{
  "model": "audio embedding model",
  "dataset": "read English sentences (LibriTTS-R)",
  "train_examples": 15625,
  "n_mels": 40,
  "hop_length": 160,
  "input": "log_mel",
  "spec_augment": true,
  "win_length": 400,
  "targets": ["voice"],
  "num_classes": 2,
  "embedding_dim": 64,
  "arch": "gmlp",
  "norm": "rmsnorm",
  "mlp_ratio": 2.67,
  "drop_path": 0.1,
  "subsampling": 4,
  "layers": 6,
  "width": 320,
  "am_softmax_margin": 0.2,
  "am_softmax_scale": 16,
  "residual_init": "none",
  "optimizer": "adamw",
  "lr": 0.00086,
  "beta1": 0.9,
  "beta2": 0.999,
  "eps": 1e-10,
  "steps": 9100,
  "batch_size": 256,
  "epochs": 149.1,
  "lr_schedule": "cosine",
  "final_lr_fraction": 0.01,
  "warmup_steps": 1820,
  "weight_decay": 0.2
}
Rows from block 2, named by matrix and row number. Each number is 128 + 24 x the weight over its row's rms, rounded and kept within 0 to 255. All counts start at 0. After the name is the row's rms in percent of the matrix's.
# v: gMLP up (gate half) (model.blocks.2.mixer.v.weight, 416x320), inputs 214-319
v.222 095 [145 141 108 169  95 103 123 129 146 120 109 146 106 133  92 105 175 112 128 175 142 108 110 156 180 106 113 101 158  88 118 104 134 186 119 109 138 132 140 147  98 138 153 151 136 119 145 129  95 115 167  81  93 167 120 146 144 121 152 148 114 101 176 131 155  99 158 139 162 157 167  84 117 134 166 132 123 149 170  82 128 159 149 126 145  73 154 148 181 109 138 113 160 146  94 118 139  78 129 113  90  96 148 113 137 132]
v.223 099 [ 74 136 177 145 160  89  84 138 118  89 145 129  88 145 137 128 120 138 128 140 158 121 149 181 149 113 153 115 128 115 141 143 119 128 120  79 130 102 137 119  86 107 113 153 142 138 120 104 147 160 130 114  88 135 122 147 118 129 167 180 150 147 106 126 143 110 138 172 106 104 122 137 156 128 153  51 102 123 150 115  85 124 147 178 107 122 152 173 159 149 148 136 135 119 184 161 159 103 153 116  88 134 142 121 132 140]
v.224 097 [160 132 115 136 129 125 125 120 148 131 108  72 105 113 158 140 139 158 139 135 148 145 101 189 102 147 141 163  98 108 130 144  87 131 139  82 158 161 136 131 133 142 148 138 170 162 165 140 121 112 153 115 149 124 102 124 119 161 151 151 139 135 124 164 152 107 130 189  82 148 172 127 165 142 109  90 149 121 149 131 121 102 135 139 113 133 142 172 118 145 149 122 129  92 158 159 122 108 156 118 135 136 150 140 131  92]
v.225 098 [142 116 120 106 120 133 114 101  99 112 127 140  68 114 147 110 165 119 137 102 139 106  93 127 151 144 132 114  99 136 136 101  89 119 138 104 140  97 133 116 123 113 100 124 107 134  81 106 172  77 121 156 117 117  59 127 116 120 116 127 108 146 167 154 149 103 134 110 129 106 141 114  92 111 137 128 124 151 134 111 136 143  86 146  86 112 103 154 120 109 128 131 124 133 157 171 120  94 169 128 142 113 132  72 138 140]
v.226 088 [101 134 162  94 139 116 138 125  85 139 139  87  88 113 119 134 119 119 123 107 116 155 131 133 147  97 143 141 116  94 138 143 134 142 135 138 149 113 141 152 116 119  92 143  84 140 121 108 139 114 187 102 181 156 167  98  78 117  93  91 110 134  78 137 114 104 114 135 126 106 134 146  92  84 153 146 135 130 157 118 110  87 102 118 129 122 112 125 127 123 148 100 124 133 129 148  57 111 160 161 122  96 101  91 165 144]
v.227 088 [114 130 137  91 152 159 156 109 144 117 154 133 157  90 167 128 157  79 122  62 110  99  94 110  87 127 105 155 150 110 120 103 176  35 106 128 150 148 137 151 144 140 130 106 119 120 140 144 127 128  91 162 168 111  96  76 153 118 194 114  90 140 170 156 109 110 121  90  92 111 143 136 114 155 114 141 140 140 135 120 135 164 123 112 121 175 125 143 131 102 108 108 144 118 121 115 121 109  53 149 128 127 140 125 139 123]
v.228 086 [107 125 123 133 146 150 113 100 154 120 139 120 164 122 143 162 183  95 106  96  93 156  89 132  92 137 152 109  88 115  96 140 172 128 122 127 135 127  83 154 147 153 130 172  84 118 129 144 158 135 130 150 144 166 107 121 121  97 141 111 137 161 122 142 147  63 156 113  84 152 141 112  98 119 109 130 131 105 145  91 163  85 132 126 134 131 133 138 135 151  99 103 110 109 162 112 112 102 140  88 118 169 117 129 108  74]
v.229 089 [ 86 129 139 115 133 143 116 102 115 102 126 100 131 146 161 127 124 139 133  92 114 107 117 119 123 185 119  81 119  64 135 142  89 117 134 113 165 106 108 149 108 117 143 184 122 114 124 153  92 126 111 128 102 129 121 120 138 128 158 146 134 127 152 128 148 111 104 131 111 120 113 104 102 125 109 129 180 150 143 105 129  98 139 143 150 141  94 134 178 137 112 120 133  87 168 141  81 105 185 112 101 126 102 154 128 106]
v.230 099 [127 147  83 150  89  89 158 115 164  94 112 143 141 115 108 144 146 125 101 147 120 134 116 187 134 139 136 114 138 132 121 149 101 110 105  82 104 155 134 116 133 148 139 118 156 118 144 133 102 122 142 109 157 150 164 111 125 144 124 142 110  76 137 144 113  86 137 112  82 139 131 124 117 104 139 110 123 149  91 127 171 137 137 136 113 111 115 151 128  91 168 135 151 118 116 132 146  68 135 150 141 122 101 135 110 138]
v.231 088 [ 91  87  93 119 149 108  92 175 159 165 118 112 161 109 139 112 116 111 137 174 175 136 147 111 117 112 112 135 165 103 119 145 108 163 129 150 143 153 137 135 118 170 107 131  87 162 113 125 118 132 139 146 161 152 106 137 128 139 147 112 130 109 139 124 126  92 131 154 117 141 139 157 151 114 137  92 130 159 175 115 114 183 110 117 113 166 144 159 121 156 148 121 127 103 101 128 154  98 120 140  75 140 125 105 113 144]
v.232 093 [144 127 183 155 130 105  86 130 175 135 104 135  68 124 111 118 144 141 121 139 101  92 126 135 142 147  79 137 127 134 129 111  97 131 139 128 114 136 121  87 127 132  97  83 110 124  83 115 103 136 136  98 132 130 130 131 101  90 122 114  96 155 137 120 146 125 116 100 125 103 113 123 127 124 135  89 138 100 143 105 168 112 127 157 111 123 147 124  89 139 151 156 107 102 157 135 140 104 145 140 122 123 122 115  93 145]
v.233 096 [151 120 156 140 102 128 145  90 123  98 121 181 114 156 110 103 130 105 124 124 148 108 104  96  99 147 123 123 101 161 149 134 137  79 169  93 141 134 144 140  97 135 173 107 128 102 140 140 152 116 127  95 108 160 112 116 125 159 156 146 160 152 170 163 118 170 155 194 118 156 151  98 122 122 105 156 173 146  99  64 139 175 157 186 155 141 137  78 139 131 111 130 109 120 178 149 129 106 141 134 143 134 132 110 139 167]
v.234 098 [154 113 132 134 135  88 140 125 147 149 114 143  85 129 176 133 153 130 154 107 137 119 155 139 161 140  85 146 100 105 111 122 129 129 111 121 116 101  84 132 120 151 143 145 153 148 142 107 105 145 106 117 138 145 132  72 154 121 166 117  93 161 106 161 150  88 126 138 131 132 111 138 142 127 105 106 156  99 130 105 103 183 107 157 144 134 148 140 116  93 144 136 131 141 102 149 112 115 110 135  97 139 175 112 130  77]
v.235 093 [142 116 137 150 138 110  97 137 139 141  92 147  83 118 120 153 147 148 109 157 135 130 130 127 109  92  94 108 126 101 161 153 143 179 167 110 124 156 108 157 100 161  94 131 160 152 119 101 104 105 104 129 124 148 162 147 120 153 109 130 131 168 122 128 143  98 110 157 113 117 160 135 158 146 124 120 101  99 131 106 140 153 136 129  84 104 141 132 120 166 166 146 136 140 133 131 122 134 105 149  96 146 155 157 161 110]
v.236 095 [128 191 153 184  81  90 107 147 110  93 109 154 133 188 103 127 103  87 160 112 137 121 106 176 128 151 137 148 114 120 101 190 114 107 110 113 121 106 148 100 133 146  98  99 136 140 146 125 135 128 160 136 174 154 149 147 112 126 113 131 132 112 131 159  97 125 133 162 170 127 170 116 134 144 154  66 126  73 114  84 117  93 156 145 101 118 128 105 148 131 174 173 154 147 118 187 145 112 108 169 141 147 154 128 132 156]
v.237 103 [123 178 138  81 142 133 128 151 146 136 139  91 157 154  93 164 111 145  91 172 136 111  91 125 149 118 179 110  96 126  98 164 155 185 111 172 120 145 108 132 152 102 144 146 165 125 111 107  92  67 161 116 162 134 149 125  91  77 128 127 140 100 157 110 139 102  99 120  92  95 135 178 150  90 132 150 132 171 125  98 120 164 158 140 150 149 121 113 135 138 151 143 133 136  87 101 142 138 133 162 141 148 145 169 129 126]
v.238 115 [118 152 145 126 137 123 126 117 127 142 147 121 132 117  89 104  80 145 106 117 139 110 166 166 125 129 108 120 117 119 125 128  99 142  88 107 152 134  96 121 114  87 133 139 137 139 145 100 100  97 142 131 145 152 124 134 145 138 153 133 128  85 111 100 128 105 155 112 107 117 110 158 142 124 117 106 147 157 169 125 119 131 116 126 101 120 120 144 100 131 136  86 187 100 134 144 124  59 150 147  90 124 149 117 127  92]
v.239 092 [126 143 125 127 100 115  93  99 122 146 149  87 128 118 139 143 152 120 138 143 145 123 136  92 138 145 162  90 140 158 132  99 134  98 124  93 150 140 110 129 163 116 158 145 147 105 150 124 130 118 177 118 110 114 127 123  94 134 163 120 147 141 141 105 157  92  96 117 139 113 123 140 128 132 136  93 107 122 149  89 126 107 138 123 136 113  97 130 139  82 132 112 120 121 166 136  94 125 140 121 155 179  94 124  82 146]
v.240 115 [144 156 130 175 123 134 108 115 125  62 114 151 112 145  79  97 110 129 177 180 152 118 127 148 139 111 139 130 156 130 114 134 137 126 103  84  70 102 170 122 130  89 132 107 102  89 115 100 123 121 149 138 142 149 119 142 165 169 131 143 122 144 139 125  82 153  96 141 125  81 151 108 127 136 124 124 133 154 140 137 134 155 132 124 135  71 111 119 149  75  96  97 133 135 120 155 154 123  82 156  99 138 152 132 152 149]
v.241 096 [163 103 126 129 115 125 138  95 122  98 139 162 103 128 163 110 130 113 108 119 126 144 121 120 135 114 135 115 106 179 117 122 148  95 106 127 116  95 107 115 125 141 131 112 124  95 107 143 136  95 116  69  82 172 133 112 120 123 129 122 130 122  91 104 170 105 138 141 167  86 130 138 138 151  75 151 125 129 152 104 160 102 112 101 155 148 116  77 138 107 139  79 129 165 127 121 106  70 161 130 124 120  96 137 108 158]
v.242 103 [156 159 145 139  89 127 146 110 157  81 116 133 101 155 114  85  95 138 168 140 126 156 110 180 155 143 144 127 144 128 112 133 132 123 116  91 122 124 130 141 108 123 145 104 111  97 127 125 115 140 138 127 149 191 111 116 121 101 163 120  86 141 101 135  87 135 132 129 159 116 126 129 161 146 134  97 125 120 158 141 168 144 165 121 135 111  97 118 110 114 113 110 148 109 109 148 157  98 122 167 106 134 108 143 111 175]
v.243 102 [141 134 173 122 142 126  76 129 147  94 150 127 125 163 166 182 121 181 139 122 117 122 134 118 113 140 140 155 122 141 136 165 110  89 146  86 102 155 156 128 114 118 141 132 126 180 100 112 102 141 111 101 185 139 102 115 132 164 165 142 155 114  97 127 105 139 161 170 102 157 121  91 127 154 116  76 138 128 169 131 107 164 138 131 144 151 143 127 122 137 104 154 155 120 143 150 134  94 127 119 110 108 134 101 164 166]
v.244 080 [146 153 149  99 126 118 153 126 153 127 103 138 116 114 113 119 109 103  75 117 124  95 124  90 140 106 148 100 108 140 147 131  96 138 143 150 145 111 153 120 156 158 170 126  77 126 169 156 160 157 159 124  97 125 114 117 101 113 110 130 112 148 122 153 185 115 131 109  99 177 156 140 120  99 133 137 163 149  97 134 135 137 114 105 132  98 123 103 123 112 128  93 123  60  79 149 124 138  91 113 144 103 127 148 148 103]
v.245 100 [132  96 109 150 102 112 106 170 134 117 106 152  74  85 152  88 132  99 109 111 131 111 128 134 159  76 116  84 133 166 117 180  71 106 130 128  96 133 152 131  89  97 154  75 152 133 103 135 126 124 134 104 134 173 152 124 100 119 147 103 125 119 102 117 131 124  96 104  83 106 153 153 113 129 104 134 123 143 125  88 146  97 167 120 158 106 125  63 112 127 128 117 161 122 137 121 137 159 118 140 157 134 134 179 114  99]
v.246 097 [109 120 141 153 159  96 104  95 131 114  98 125 120 129 128 137 145 154  84 121 135  84 150 175 127 171 138 116 144 100  84 151 104 105 137 106 142 146 133 133 105 106 107 119 167 133 102 135 139 129 154 148 124 147 112  97 136 175 126 139 174 166 114 120  93  87 144 134 165 147 157 164 106 121 125  93 131 137 145 139 126 125 158  76 127 115  99 135 128  94 139 143 180 119 173 129 136  82 131  80 144 133 148 102 143 110]
v.247 108 [ 80 117 123 163  92 118 126 117 102 137 122 117 109 143 141 159  90 149 101 116 137 141 114 151 107 139 179 119 128 109 135  96 110 115 158 114 169 109 131 118 108 124 133 132 115 124 134 135 150 121 141 106 118  67 128 120 124 155 114 133 113 157 113 153 126 157 108 122  96  96 119  94  89 129 153 128 151  78 109 180 158 106 151 145 155 119  98 122 115 114 127 127  95 116 111 131 121 104  87 129 126 129 126 104  77  81]
v.248 106 [ 93 137 162 110 131 116 107 169 115 131 163 171 140 126 134 138 125 127 129 118 133 157 121 108 119 132 157  80 159 136  86 139  94 169 139 137 139 177 131 114 135 141 111 133 127 105 140  70  72 119 145 179 114 147  94 129 142 131 118 104 171 105 165  87 150  90  90  76 112 100 146 130 172 137 134 130 109 125 155 117 138 145 159 107 104 150 153 120 149 115 125 146 108 122 123 149 140 113 162 164 144 103 165 145 163 103]
v.249 098 [118 106 148 142 126 155 155 119 154 130 118 122 148 134 122 174 103 100 107 115 113 134 156 129  97 144 110 121 149 171 129 114 177  98 108 136 135 108 112 149 113 208 182 114 138 109 128 110 102 152 154 109 122 122 138 161 126 160 114 140  96 105 100  82 141 165 128 176  89 104 118 104 139 101 142  99 122 122 119 117  79 147 158 141  92 139 110 127 105 109 154 141 141 140 118 157 122 115  90 143 155 158 127 126  85 148]
v.250 120 [142 138 113 130  78 120 119 151 144 121 139  88 100 103 129 124 145 119  88 128 158  45 119 107 118 130 149  99  95 127 110 125 117 129 145 123 154 189 150 144 135 109 137 101 126 116 109 133  78 134 156 135 142 142 161 142 115 164 114 131 193  97 130 118 189  70 141 112  89 124 140 163 165 149 178 166 137 136 112 121 136 127 142 150 126 134  94 130 141 126 100 157 119  98  99 122 110 152 151 173 135 167 129 132  78 109]
v.251 127 [151 152 159 122  98 119  97 144 159 123 144 101  91 138 160 105 105 137 117 127 160  87 155 122 136 135 111 109 129 135 149 120 140 130 115  96 142 133 128 119 101 123 124 128 112 118 155 131 121 143 134 138 100 176 157 152 116 123 136 169 160 120 119 121 185  87 100 122 116 111 129 150 141 114 113 160 129 119 132 125 113 129 168 162 121 112 139  99 138  89 117 120 139 150 129 137 130  94 144 145 134 119 125 157 142 121]
v.252 133 [134 110 109 147  97  90 123 101 105 100 123 152 152 129 114 120 143  90 138 116 139 118 125 111  95 131 153 122 104 131 130 112 123 115 160 104  97 115 144 125  95 105 139 102 159  74 139 130 171 106 132 140 140 140 118 129 104 111 126 145 145 120 103  95 110 110 137 122 160 117 100 160 144 107 140 160 121  88 109 121 128 110 123 114 126  94 132 116 108  82 132 139  89 138 142 141 114 105 129 131 135 119 108 111 129 119]
v.253 096 [110 119 100 105 126 142 128 125 146 131 102 117 122  89 111 101 151  96  85 136 142  78 125 104 128 124 180 124  95 135  97 124 116 156 126 107 146 162 137 143 129 100 161 151 148 111 134 106  76  56 141 119 143 145 121 113 150 172 115 111 119  97 150 139 133 102  93 118  97 113  90 155 167 124 138 167 156 154 130 111 133 134 168 103 158 105 141 102 129 118 121  96 145  95 134  84  85 140 168 134 123 149  99 148  72 100]
v.254 103 [132  97 145 154 123 133  90 106  80  86 147 134  91 121 131 141 123  95 139 101 116 133 175 133  74 122 157  86 114 101 138 145 160 117 147 190 108 101 143  98  82 156 113 151 133 119 125 166 121 126 187 126 140  96 130 179 139 143 105 139 128 120 143 151 135 121 109 133 159 133 105 103 101 116 136 121 181 117 120  87 145  95 106 156 138 133 110 115 111 117 101 151 125 101 136 127 123 137 138  90 133  87 143  82  82 149]
v.255 096 [139 166 171 173 100  97  95  58  97 141 114 136  97 134 121 162  65  79 139 142 121 149  94 173 123 173 151 153 138  99 135 170 120 130 170 152 158 105 111 126 100 111 100  75 106 113 150 133 116 160 124 122 103 140 147 152  97 142 129 110  95 119 113 129 141 138 126 125 139 159 156  85  84 158 128 148 121 141  89  92 104 136  71  96  92 163 128 169 150 122 114 173 182 110 169 128 110 117 109 125 108 105 140 119 132 127]
v.256 103 [118 132 135 123 153 169 108 124 126 166 127 142 158 129 118  98 125 105  90 128 130 123 125 121 121 167 157 109 163 115 102 126 141 108 122 144 125 149  83  99 128  86 116 121 107 120 145 168 120 134 155 144  78 122 155 105 137 101 117 145 143 137 127  99 129 162 138  71 155 110  95 104 107 147 133 155 140 108 113 156 137 144 105 100  96 155  93 134 166 133 112 134  55 119 145 128 130 122 125  99  95 106 138  91 115 156]
v.257 093 [154 108 103  97 135 139 149  84 100  84 126  83  96 127 125 133 155 136 102 114 123 155 154 130 151 151 144 108 107 132 114 153  98 116 136 103 140 135 105 121 159 115 160 134 139 121 110 121 136 137 118 138 113 117  69 112 115  78 154 117 140 120 149 130 143  84 112  94 124 133 107 161 120  59 144 142 148 114 109 110 135 122 118 141 162 138 122 113 147 128 143 153 124 111 184 168  91 110 134 104 128 119  93  67 116  66]
v.258 115 [126  88 114  89 180 180 169 108 111 134 147 137 146 121 104 124 173 106 144  94 155 161 102 112  93 135 123 155 124 150  96 174 114 139 101 144 114 144 166 170 197 119 131  96 151 151 103  77 144 100 123 161 142 144 127 129 146 124 115 115 131 130 189 114 131 140 143  88 144 131 124 118 132 100 116 144 132 157 129 174 138 175 117 135 121 157 148 152 123 158  91 117  89 149 132 123 157 150 152 129  87 102  98 137 136 126]
v.259 103 [ 90 117 157 146 134 110  94  86  82  90 128 121  95 151 175 164 135 126 147 126  99 146 119 131 122 184 133  26 100 131 103 156  98 160  93 114 157 128 100 120 157 165 117 127 138 165 131 193 117 117 146  99 104 138  96 158  92 150 129 117 135 139 123 175 134 156 160 166  94 119 119  85  96 120 135 139 123  93 110  72 132  95  86 144 132 119  94 173 145 100 114 146 147 138 151 130  88 161 159 124 149 115 126  82 103 111]
v.260 111 [137 150 124 124 142 121 122 125 144 141 164 117 127 103 164 171  78 137  89  97 149 105 106 117 143 139 161 106 114 165 118 119 157 122 167 138 156 135  88 147 111 130 139 153 103 126 109 108  93 135 122 135 101 117 150  91 104 142 141 148 115 130 119 136 160 125  97 111 139  82 109 150 111 130 121 153 161 138 138 115 105  99 142 102 145 133 108 120 127 147 105 134 136 116 149 144 126 127 180 163 149 145 134 158 119 103]
v.261 090 [125 128 152 110  84 142 114 158 132  59 112 127 111 159 139 128 148 102 142 113 125 150 120 169 142 156 188 109 146 135 143 147 108 138 151 102  96 106 113 113 143 140 185 164 160 143 139  97  97 133 126 102 155 171 168 113 114 144 111 148 130 103 122 152 119 139 115 113 119 114 181 123 134 153  93 165 142 101 137 105 137 136 145 177 116 145 136 123 173  89  99 166 165 173 130 171 107 100 147 113 136 152 138  96 117 138]
v.262 083 [ 97 110 143 120 111 139 124 134 129 139  92 127 143 123 161 195 132 117  88 110 115 119 157 100 108 164 145 113 134 136 122 102 153 118 128 124 121 150 155 144 157 100 142 143 131 117 153 143 133 159 129 131 122 108 153 170 133  68 110 159 151 126 161 133 171 125 135 125 142 130 108 145 129 162 132 119 161 122 162 120 121 133 141  82 164 156 106 105 111 104 118 153 143 135 140 122  88 121 133  52 161 137 157 111  93 130]
v.263 106 [123 101 112 125 109 136 119 159 121 125 138 147 117 121 123 123 163  77 101 142 153 127 125  97 141 108  88 154 150 119 102 114 142 133 160 158 104 127 155 168 159 137 178  99 135 101 100 109 122 120 128 155 172  95 124 125 129 142 133 106 128 167 143 104 122 146 135 161  81  78 136 145 116  90 152 149 105 104 124 140 101 147 114 122 148 110  94 121 128 133 121 112  99 152 110 141 132 163  92  99 126 131  65 135 139 166]
v.264 103 [146 135 130 133 133 169 122 163 121 114 147  70 144 159 119 119  96 130 104 168 117 128 110 124 125 128 145 182 173 105 130  90 130 140 145 105 110 202  97 114 142 132 135 102 162 139 138 128 119 163 108 127 118  90 147 111 166 110 136 170 139  85 153 150 113 137 142 145  79 119 162 105  87  86 124 140 113 155 132 135 144 104 133 145 133 103 106 103 140 136 113 110 108 106 167 207 103  95 125 101 156 159 137 119 154 141]
v.265 106 [121 156 112  84 149 183 111 119  99 126 174 137 143  84 132  85 107 144 107 119 180  85 135 113 138  99 177 115 153 142 152 107 118 105  99 130 152 111 128 122 145 130 107 145 115 142 125 129 132 135  76 161 127 132 115 104 151  91 113 112  87 104  98 143  97 131  85 126 160 137  80 132  90 160 145 134 122 110 131 159  93 127 117 121 129  93 119 105 138 136 126 121 116 138 134 130  83 133 132 116 136 113 112 138 133 156]
v.266 118 [117 128 158 121 163  94 159 102 108 155 138 132 155 119 152 130 114 133 149 121 183 103 186 126 119 139 127 114 126 112 111 133 119 159 118 109 165 103 119 144 131 131 144 155 134 155 106 109 102 121 153 142 129 139 139 135 160  90 161 146 166 142 102 114 161  86 114 138 114 174 127 148 196 147 100  98 142 143 159 123 112 142 136 134 104 158 155 115 108 137 165 146 170 108 121 140 163 175 149 150 103 129 149 133 133  86]
v.267 104 [166 131 152 133 129 101 118 104 173  45 101 136  96 137 141 119 119 132 114 137 117 127  85 186 125 159 112 115 144 121 137 146  88  93 138  69 103 141 110 106 110  98 109 114 150 139 146 111 143  94 132  84 150 173 123 163  82 101 140 116 160 134 110 128 126 144 152 169  94 140 168 105 133  87 111 118 103 119 114  98 106 111 158  98 121 130 137 159 113 127  93 131 146 141 134 122 124  99 135 113 103  99 183 128 148 137]
v.268 159 [ 95 135  75 123 118 104 161 171 159 127 135 112 138 154 109 127 109 133  74 155 177  92 114 107 111 100 141 100 143 139 138 133  95 140 133  85 118 135 129 137 141  84 147 113 125 133 124 118 103 146 140 136 150 127 151 132  97 133  91 120 154 114 159  90 158  98 102 109  95  95 105 149 140 114 151 149 135 167 126 134 131 145 190 167 160 104 114  99 165  90  67 123 144 116  96 113 112 168 160 169 137 161 117 138  97 105]
v.269 095 [100 132 149 152 103 126 112  98 143 114 122 153  91 140 185 102 139 144  93 138 157 133  88  91 132 115 117 107 130 108 148 152 121 130 128 153 152 145 115  96  81 134 139 106 121 117 115 138  79  99 161 104 123 115 133 117 120 123 139 152 105 139 145 117 146 131 126 130 124  96 142 133  92  95 112 100 125 117 109  90 145 138 102 133  79 122 112 144 174 144 115 144 107 114 148 135 112  95 148 131 138 126 141 116 120 156]
v.270 083 [159 135 123 154 138 134 143  94 148 123 105 125 132 124 160 138 135 192 117 156 143 164 134 121 129 145 126  96  82 122 163 115 145 128 127 121 123 111 150 115 107 141 145 156 142 134 132 138  85 161 132 119 158 131 138 112 146 138 104 165 129 141 136 131 131 136 175 138 139 143 115 126 167  96 118 167 151  87 141 142 146  91 102 147 140 147  96 118 100 155 136 146 117  98 126 112 149 144 128 103 209 167 148 129 137 105]
v.271 092 [121 129 134 117 153 175  98 141 132 124 140 136 136 115 101 166 176 127  78  93 113 128  85 144 149 192 154 178 173 102 138  79 141 142 113 155 156 161  88 129 105 154  95 147 112 144 136 104 115 144 124 126  97 132 185  84 139 183 101 100 114 136  94  96 111 138 139 119 112 116 111 125  95 128 128 123 134  99 123  93  99 102 155 133  96 139 105 131 114 150 108 117 109 150 131 111 153 115 188 138 124 142 118  71 106 152]
v.272 100 [167 110 180 138 148 117 113 150 151 115 134 150 120 130 156 125 165 160 158 152 124 100 114 154 121 148 145 106 138 120  93 146 145 141 125 131 146  86 130 144 127 106  90 126 101 109 156 128 111 113 104 101  97 152 140 135 161 143 144 122 155 128 138 108 162 112 133 137  85 155 145 139 125 125 111 104 149 136 155  99 116 120 157 120 146 125 157 190 168 120 154 169 119 121 174 129 122 103 159  72  81 103 129 150 159 116]
v.273 097 [104 147 173 139 140 125 102 134 178  83 167 109 104 160 153 105 147 148 127 127 134  81 117 150 123 135 150 150 164 133 126 144 131 147 112 154 175 124 169 150 172 127 117 137 143 121 120 104  81 113 133 114 131 138 141 132  91 108 134 165 132 143 146  80 142 120 102 109 119 132 121 154  95  95 104 114  92 139 147 127 106 116 175 128 104 163 124 150 157 135 129 116 121 106 155 178 129  95 160 148 143 158 125 152 124 144]
v.274 084 [193 122 149 113 129 136 147 120 152 111 130 112 129 125 132 195 149 129 128 168 141 119 148 137 118 109 183 148 163 120 119 132  96 138 101  79 107 123 151  98 138 104 125 147 106  94 105 110 118 150 147  87 151 160 152  89 125 142 143 118 100 107 169 138 166 105 130 125 111  94 169 104 146 131 167  75 129 158 176 160 144 117 117 109 149 115 123 128 113 101 103 128 114 155 110 113 169 132 140 114  80 166 120 148 116 106]
v.275 090 [125 105 182 134 116 157 124 130 166 114 137 105 109 140 159 109 132 145 108 114 126 100 115 147 127 117  99  89 164 106 114 142 145 124 151 126 142 115 118  83 114 173 105 138 131 129 114 111 129 130 184 142 135 179 139 105  98 130 102 105 144 126 141 119 110  89 148 121 124 167 137 122 180  80 135 164 138 143 120 111 121 139 131 116 112 135 112 148 137 123 165 171 138 108 107 121 144 137 143 174 153 140 149 137 135 123]
v.276 104 [129  95 150 133 142 111  85 163 180  97 136 124 110 102 132 152 127 163 144 128 115 144 140 158 126 131 107 157 134 130 152 172 125 126 122 124 130 162 152 163 171 120 167  82 127 167 142 150 172 148 155 123 170 174 132 126 150 133 147 112 133 151 104 137 133 157 172 134 162 153 123 125 101 115 122 110 140 113 136 156 139 127 160 140 105 127 147 197 120 177 137 116 171  98 152 116 113 132 163 104 105 112 126 141 145 140]
v.277 101 [152 117 123 102 123 144 164 154 142  90 162 159 124 137 140 155 123 133 156 101 149 163  86 134 193 154 108 162 159 144 118 127 130 150 126 109 121  89 121 120 152 129 112 116 107 146  98 155 142 117 118 100 138 152 112 113 112 103 150  93  89 158 138 163 113 134 147 152 123 149 129 120 106 116 111 100 100 140 133 148 135 146 103 106 146 116 144 131 151 125 113 135 158  93  93 112 120 105 157 139  94 144  86  79 140 133]
v.278 113 [133 167 153 116 209  98  87 132 126 111 149 125  91 124 172 135 106 151 156 148 145 111 121 139 127 134  96 131  88 153 156 154 103 142 131 135 152 136 146 179 107 104 119 159 125 149 116 136 114 132 110 101 129 130 104 119 136 101 144 138 144 117 126 119 139 123 130 146 153 154 146  86 139 103  67  86 134 139 159 106 129  71 114 107 124 128 142 146 135 111 142 149 153 148 149 149 117 114 166 131 136  99 171 156 171  97]
v.279 102 [110 118 156 121 121 113 122 130 124 141 151 117 151 130 145 109 132 116  71 126 137 141  87 103  91 120 107 124 125 146 148 147 105 145 114 119 102 144 141  96 134 110 124 185 113 129 131 115  91 145 142 126  73  83 152 148 146 124 114 106 120 152 171 119 167  83 113  89 124 119 115 137 123 110 138 145 114 142 133 136 135 131 131 136 197 125 100 149 102 109 108 145 133  77 100 146 110 136 105 112 147 125 106 147  86 129]
v.280 110 [124 136  75  56 140 126 166 171 161 154 118 146 146 116 111  81 115  87 134 146 183 117 103  95 144 126 126 122  91 160 117 167 110 159 164 118 115 141 130 135 136 123 164  67 114 146 129 131  99 136 158 123 166 160 138 141 136 144 138 112 124 103 134 127 152  89 121 105 116 100 137 117 142  97 146  96 165 161 146 139 165 137 127 125 137 107 132 128 160 102 116 124 173 126 116 147 124 161  95 154 126 161 156 172 132 127]
v.281 105 [105 139 139 119  93 118 126 158 118 107 104 134 123 159 135 103 175 177 143 101 169 115 141 179 139  94 136 140 148 101 111 176 120 165 108 138 128 141 119 107 148 129 113 161 103 119 124 126 142 113 141 108 139 184 134 107 149 131 136 111 100 138 162 123 128 118 110 102 103 119 181 121 161 125 176 127  85 104 164 129 124 110  99 148 147  87 125 169 165  99 132 102 156 112 136 107 127  85 134 178 142 119 154 145  88 129]
v.282 097 [142 110 152 134 125 147 137  96 108 107 131  91 135 135 150 114 157 153 108 147 120 123 113 115 125 168  95 116 117 123 128 122  89 152  93 161 159 124 122 139  95 171 149 125 105 129 126 129  86 110 108 103 127 131  99 116  94 140 100 168 117 154 104 130 127 122 131 130 126  96 156 142 122 113 128 122 132 150 131  98 144 149 108 136 100 155  86 150 131 154 120 171 101 158 138 162  61 104 169 112 114 118 127  97 114 156]
v.283 098 [170 142 129  94 131 128 154 115 165 119 133 126 111 114 115 168 134 123 152 120 136 104 112 107 126 104 131 134 144 153 121 121 123 148 115 122 142 160 120 129 155 115 132 138 115 101 122 129  89 116 155 145 142 129 130 104 126 130 159 150 130 130 125  73 134 115 122 164 101 101 141  82 104 131 135 115 152 163  80 116 140 138 136 111 159  78 103  87 141  98 144 112 124 155 104  93 129 181 148  92  87 138 114 143 129 124]
v.284 100 [127 133 127 146 155 102 114 103 118 172 137 118 163 129 114  96  96 139 138 151 122 108 150 124 139 131 153  89 132  91 115 156 114  83  71 100 133 129  80 138 142 100 146 147 125 132 143 101 104 128 143  96  79 137 125 146 171 144 141 109 122  97 132 134 155 112 123 152 112 119 127  93 142 127 109  94 149 149 106 115 109 114 147 127 126 132 167 140 106 140 153  95 151 103 141 146  89  89 120  93 115 156 128 134 130 105]
v.285 098 [134  97 159 150 133 109 140 137  99 124 159 127 140 146 151 145 155 122 113 145 101 125 105 139 103 138 111 108  97 110 143 172 101 113 108 104 116 170 113 145 131 110 161 142 147 127 110  81 160 109 100 147 127 100 110 132  96 138 146 120 162 135 128 127 129 122 142 155  96 176 155 103 133 109  89  99 134 128 135  71 141 142 114 133  94 140 110 158  91 126 134 119  97 108 181 192  83 122 166  85 152 135 178 131 145 113]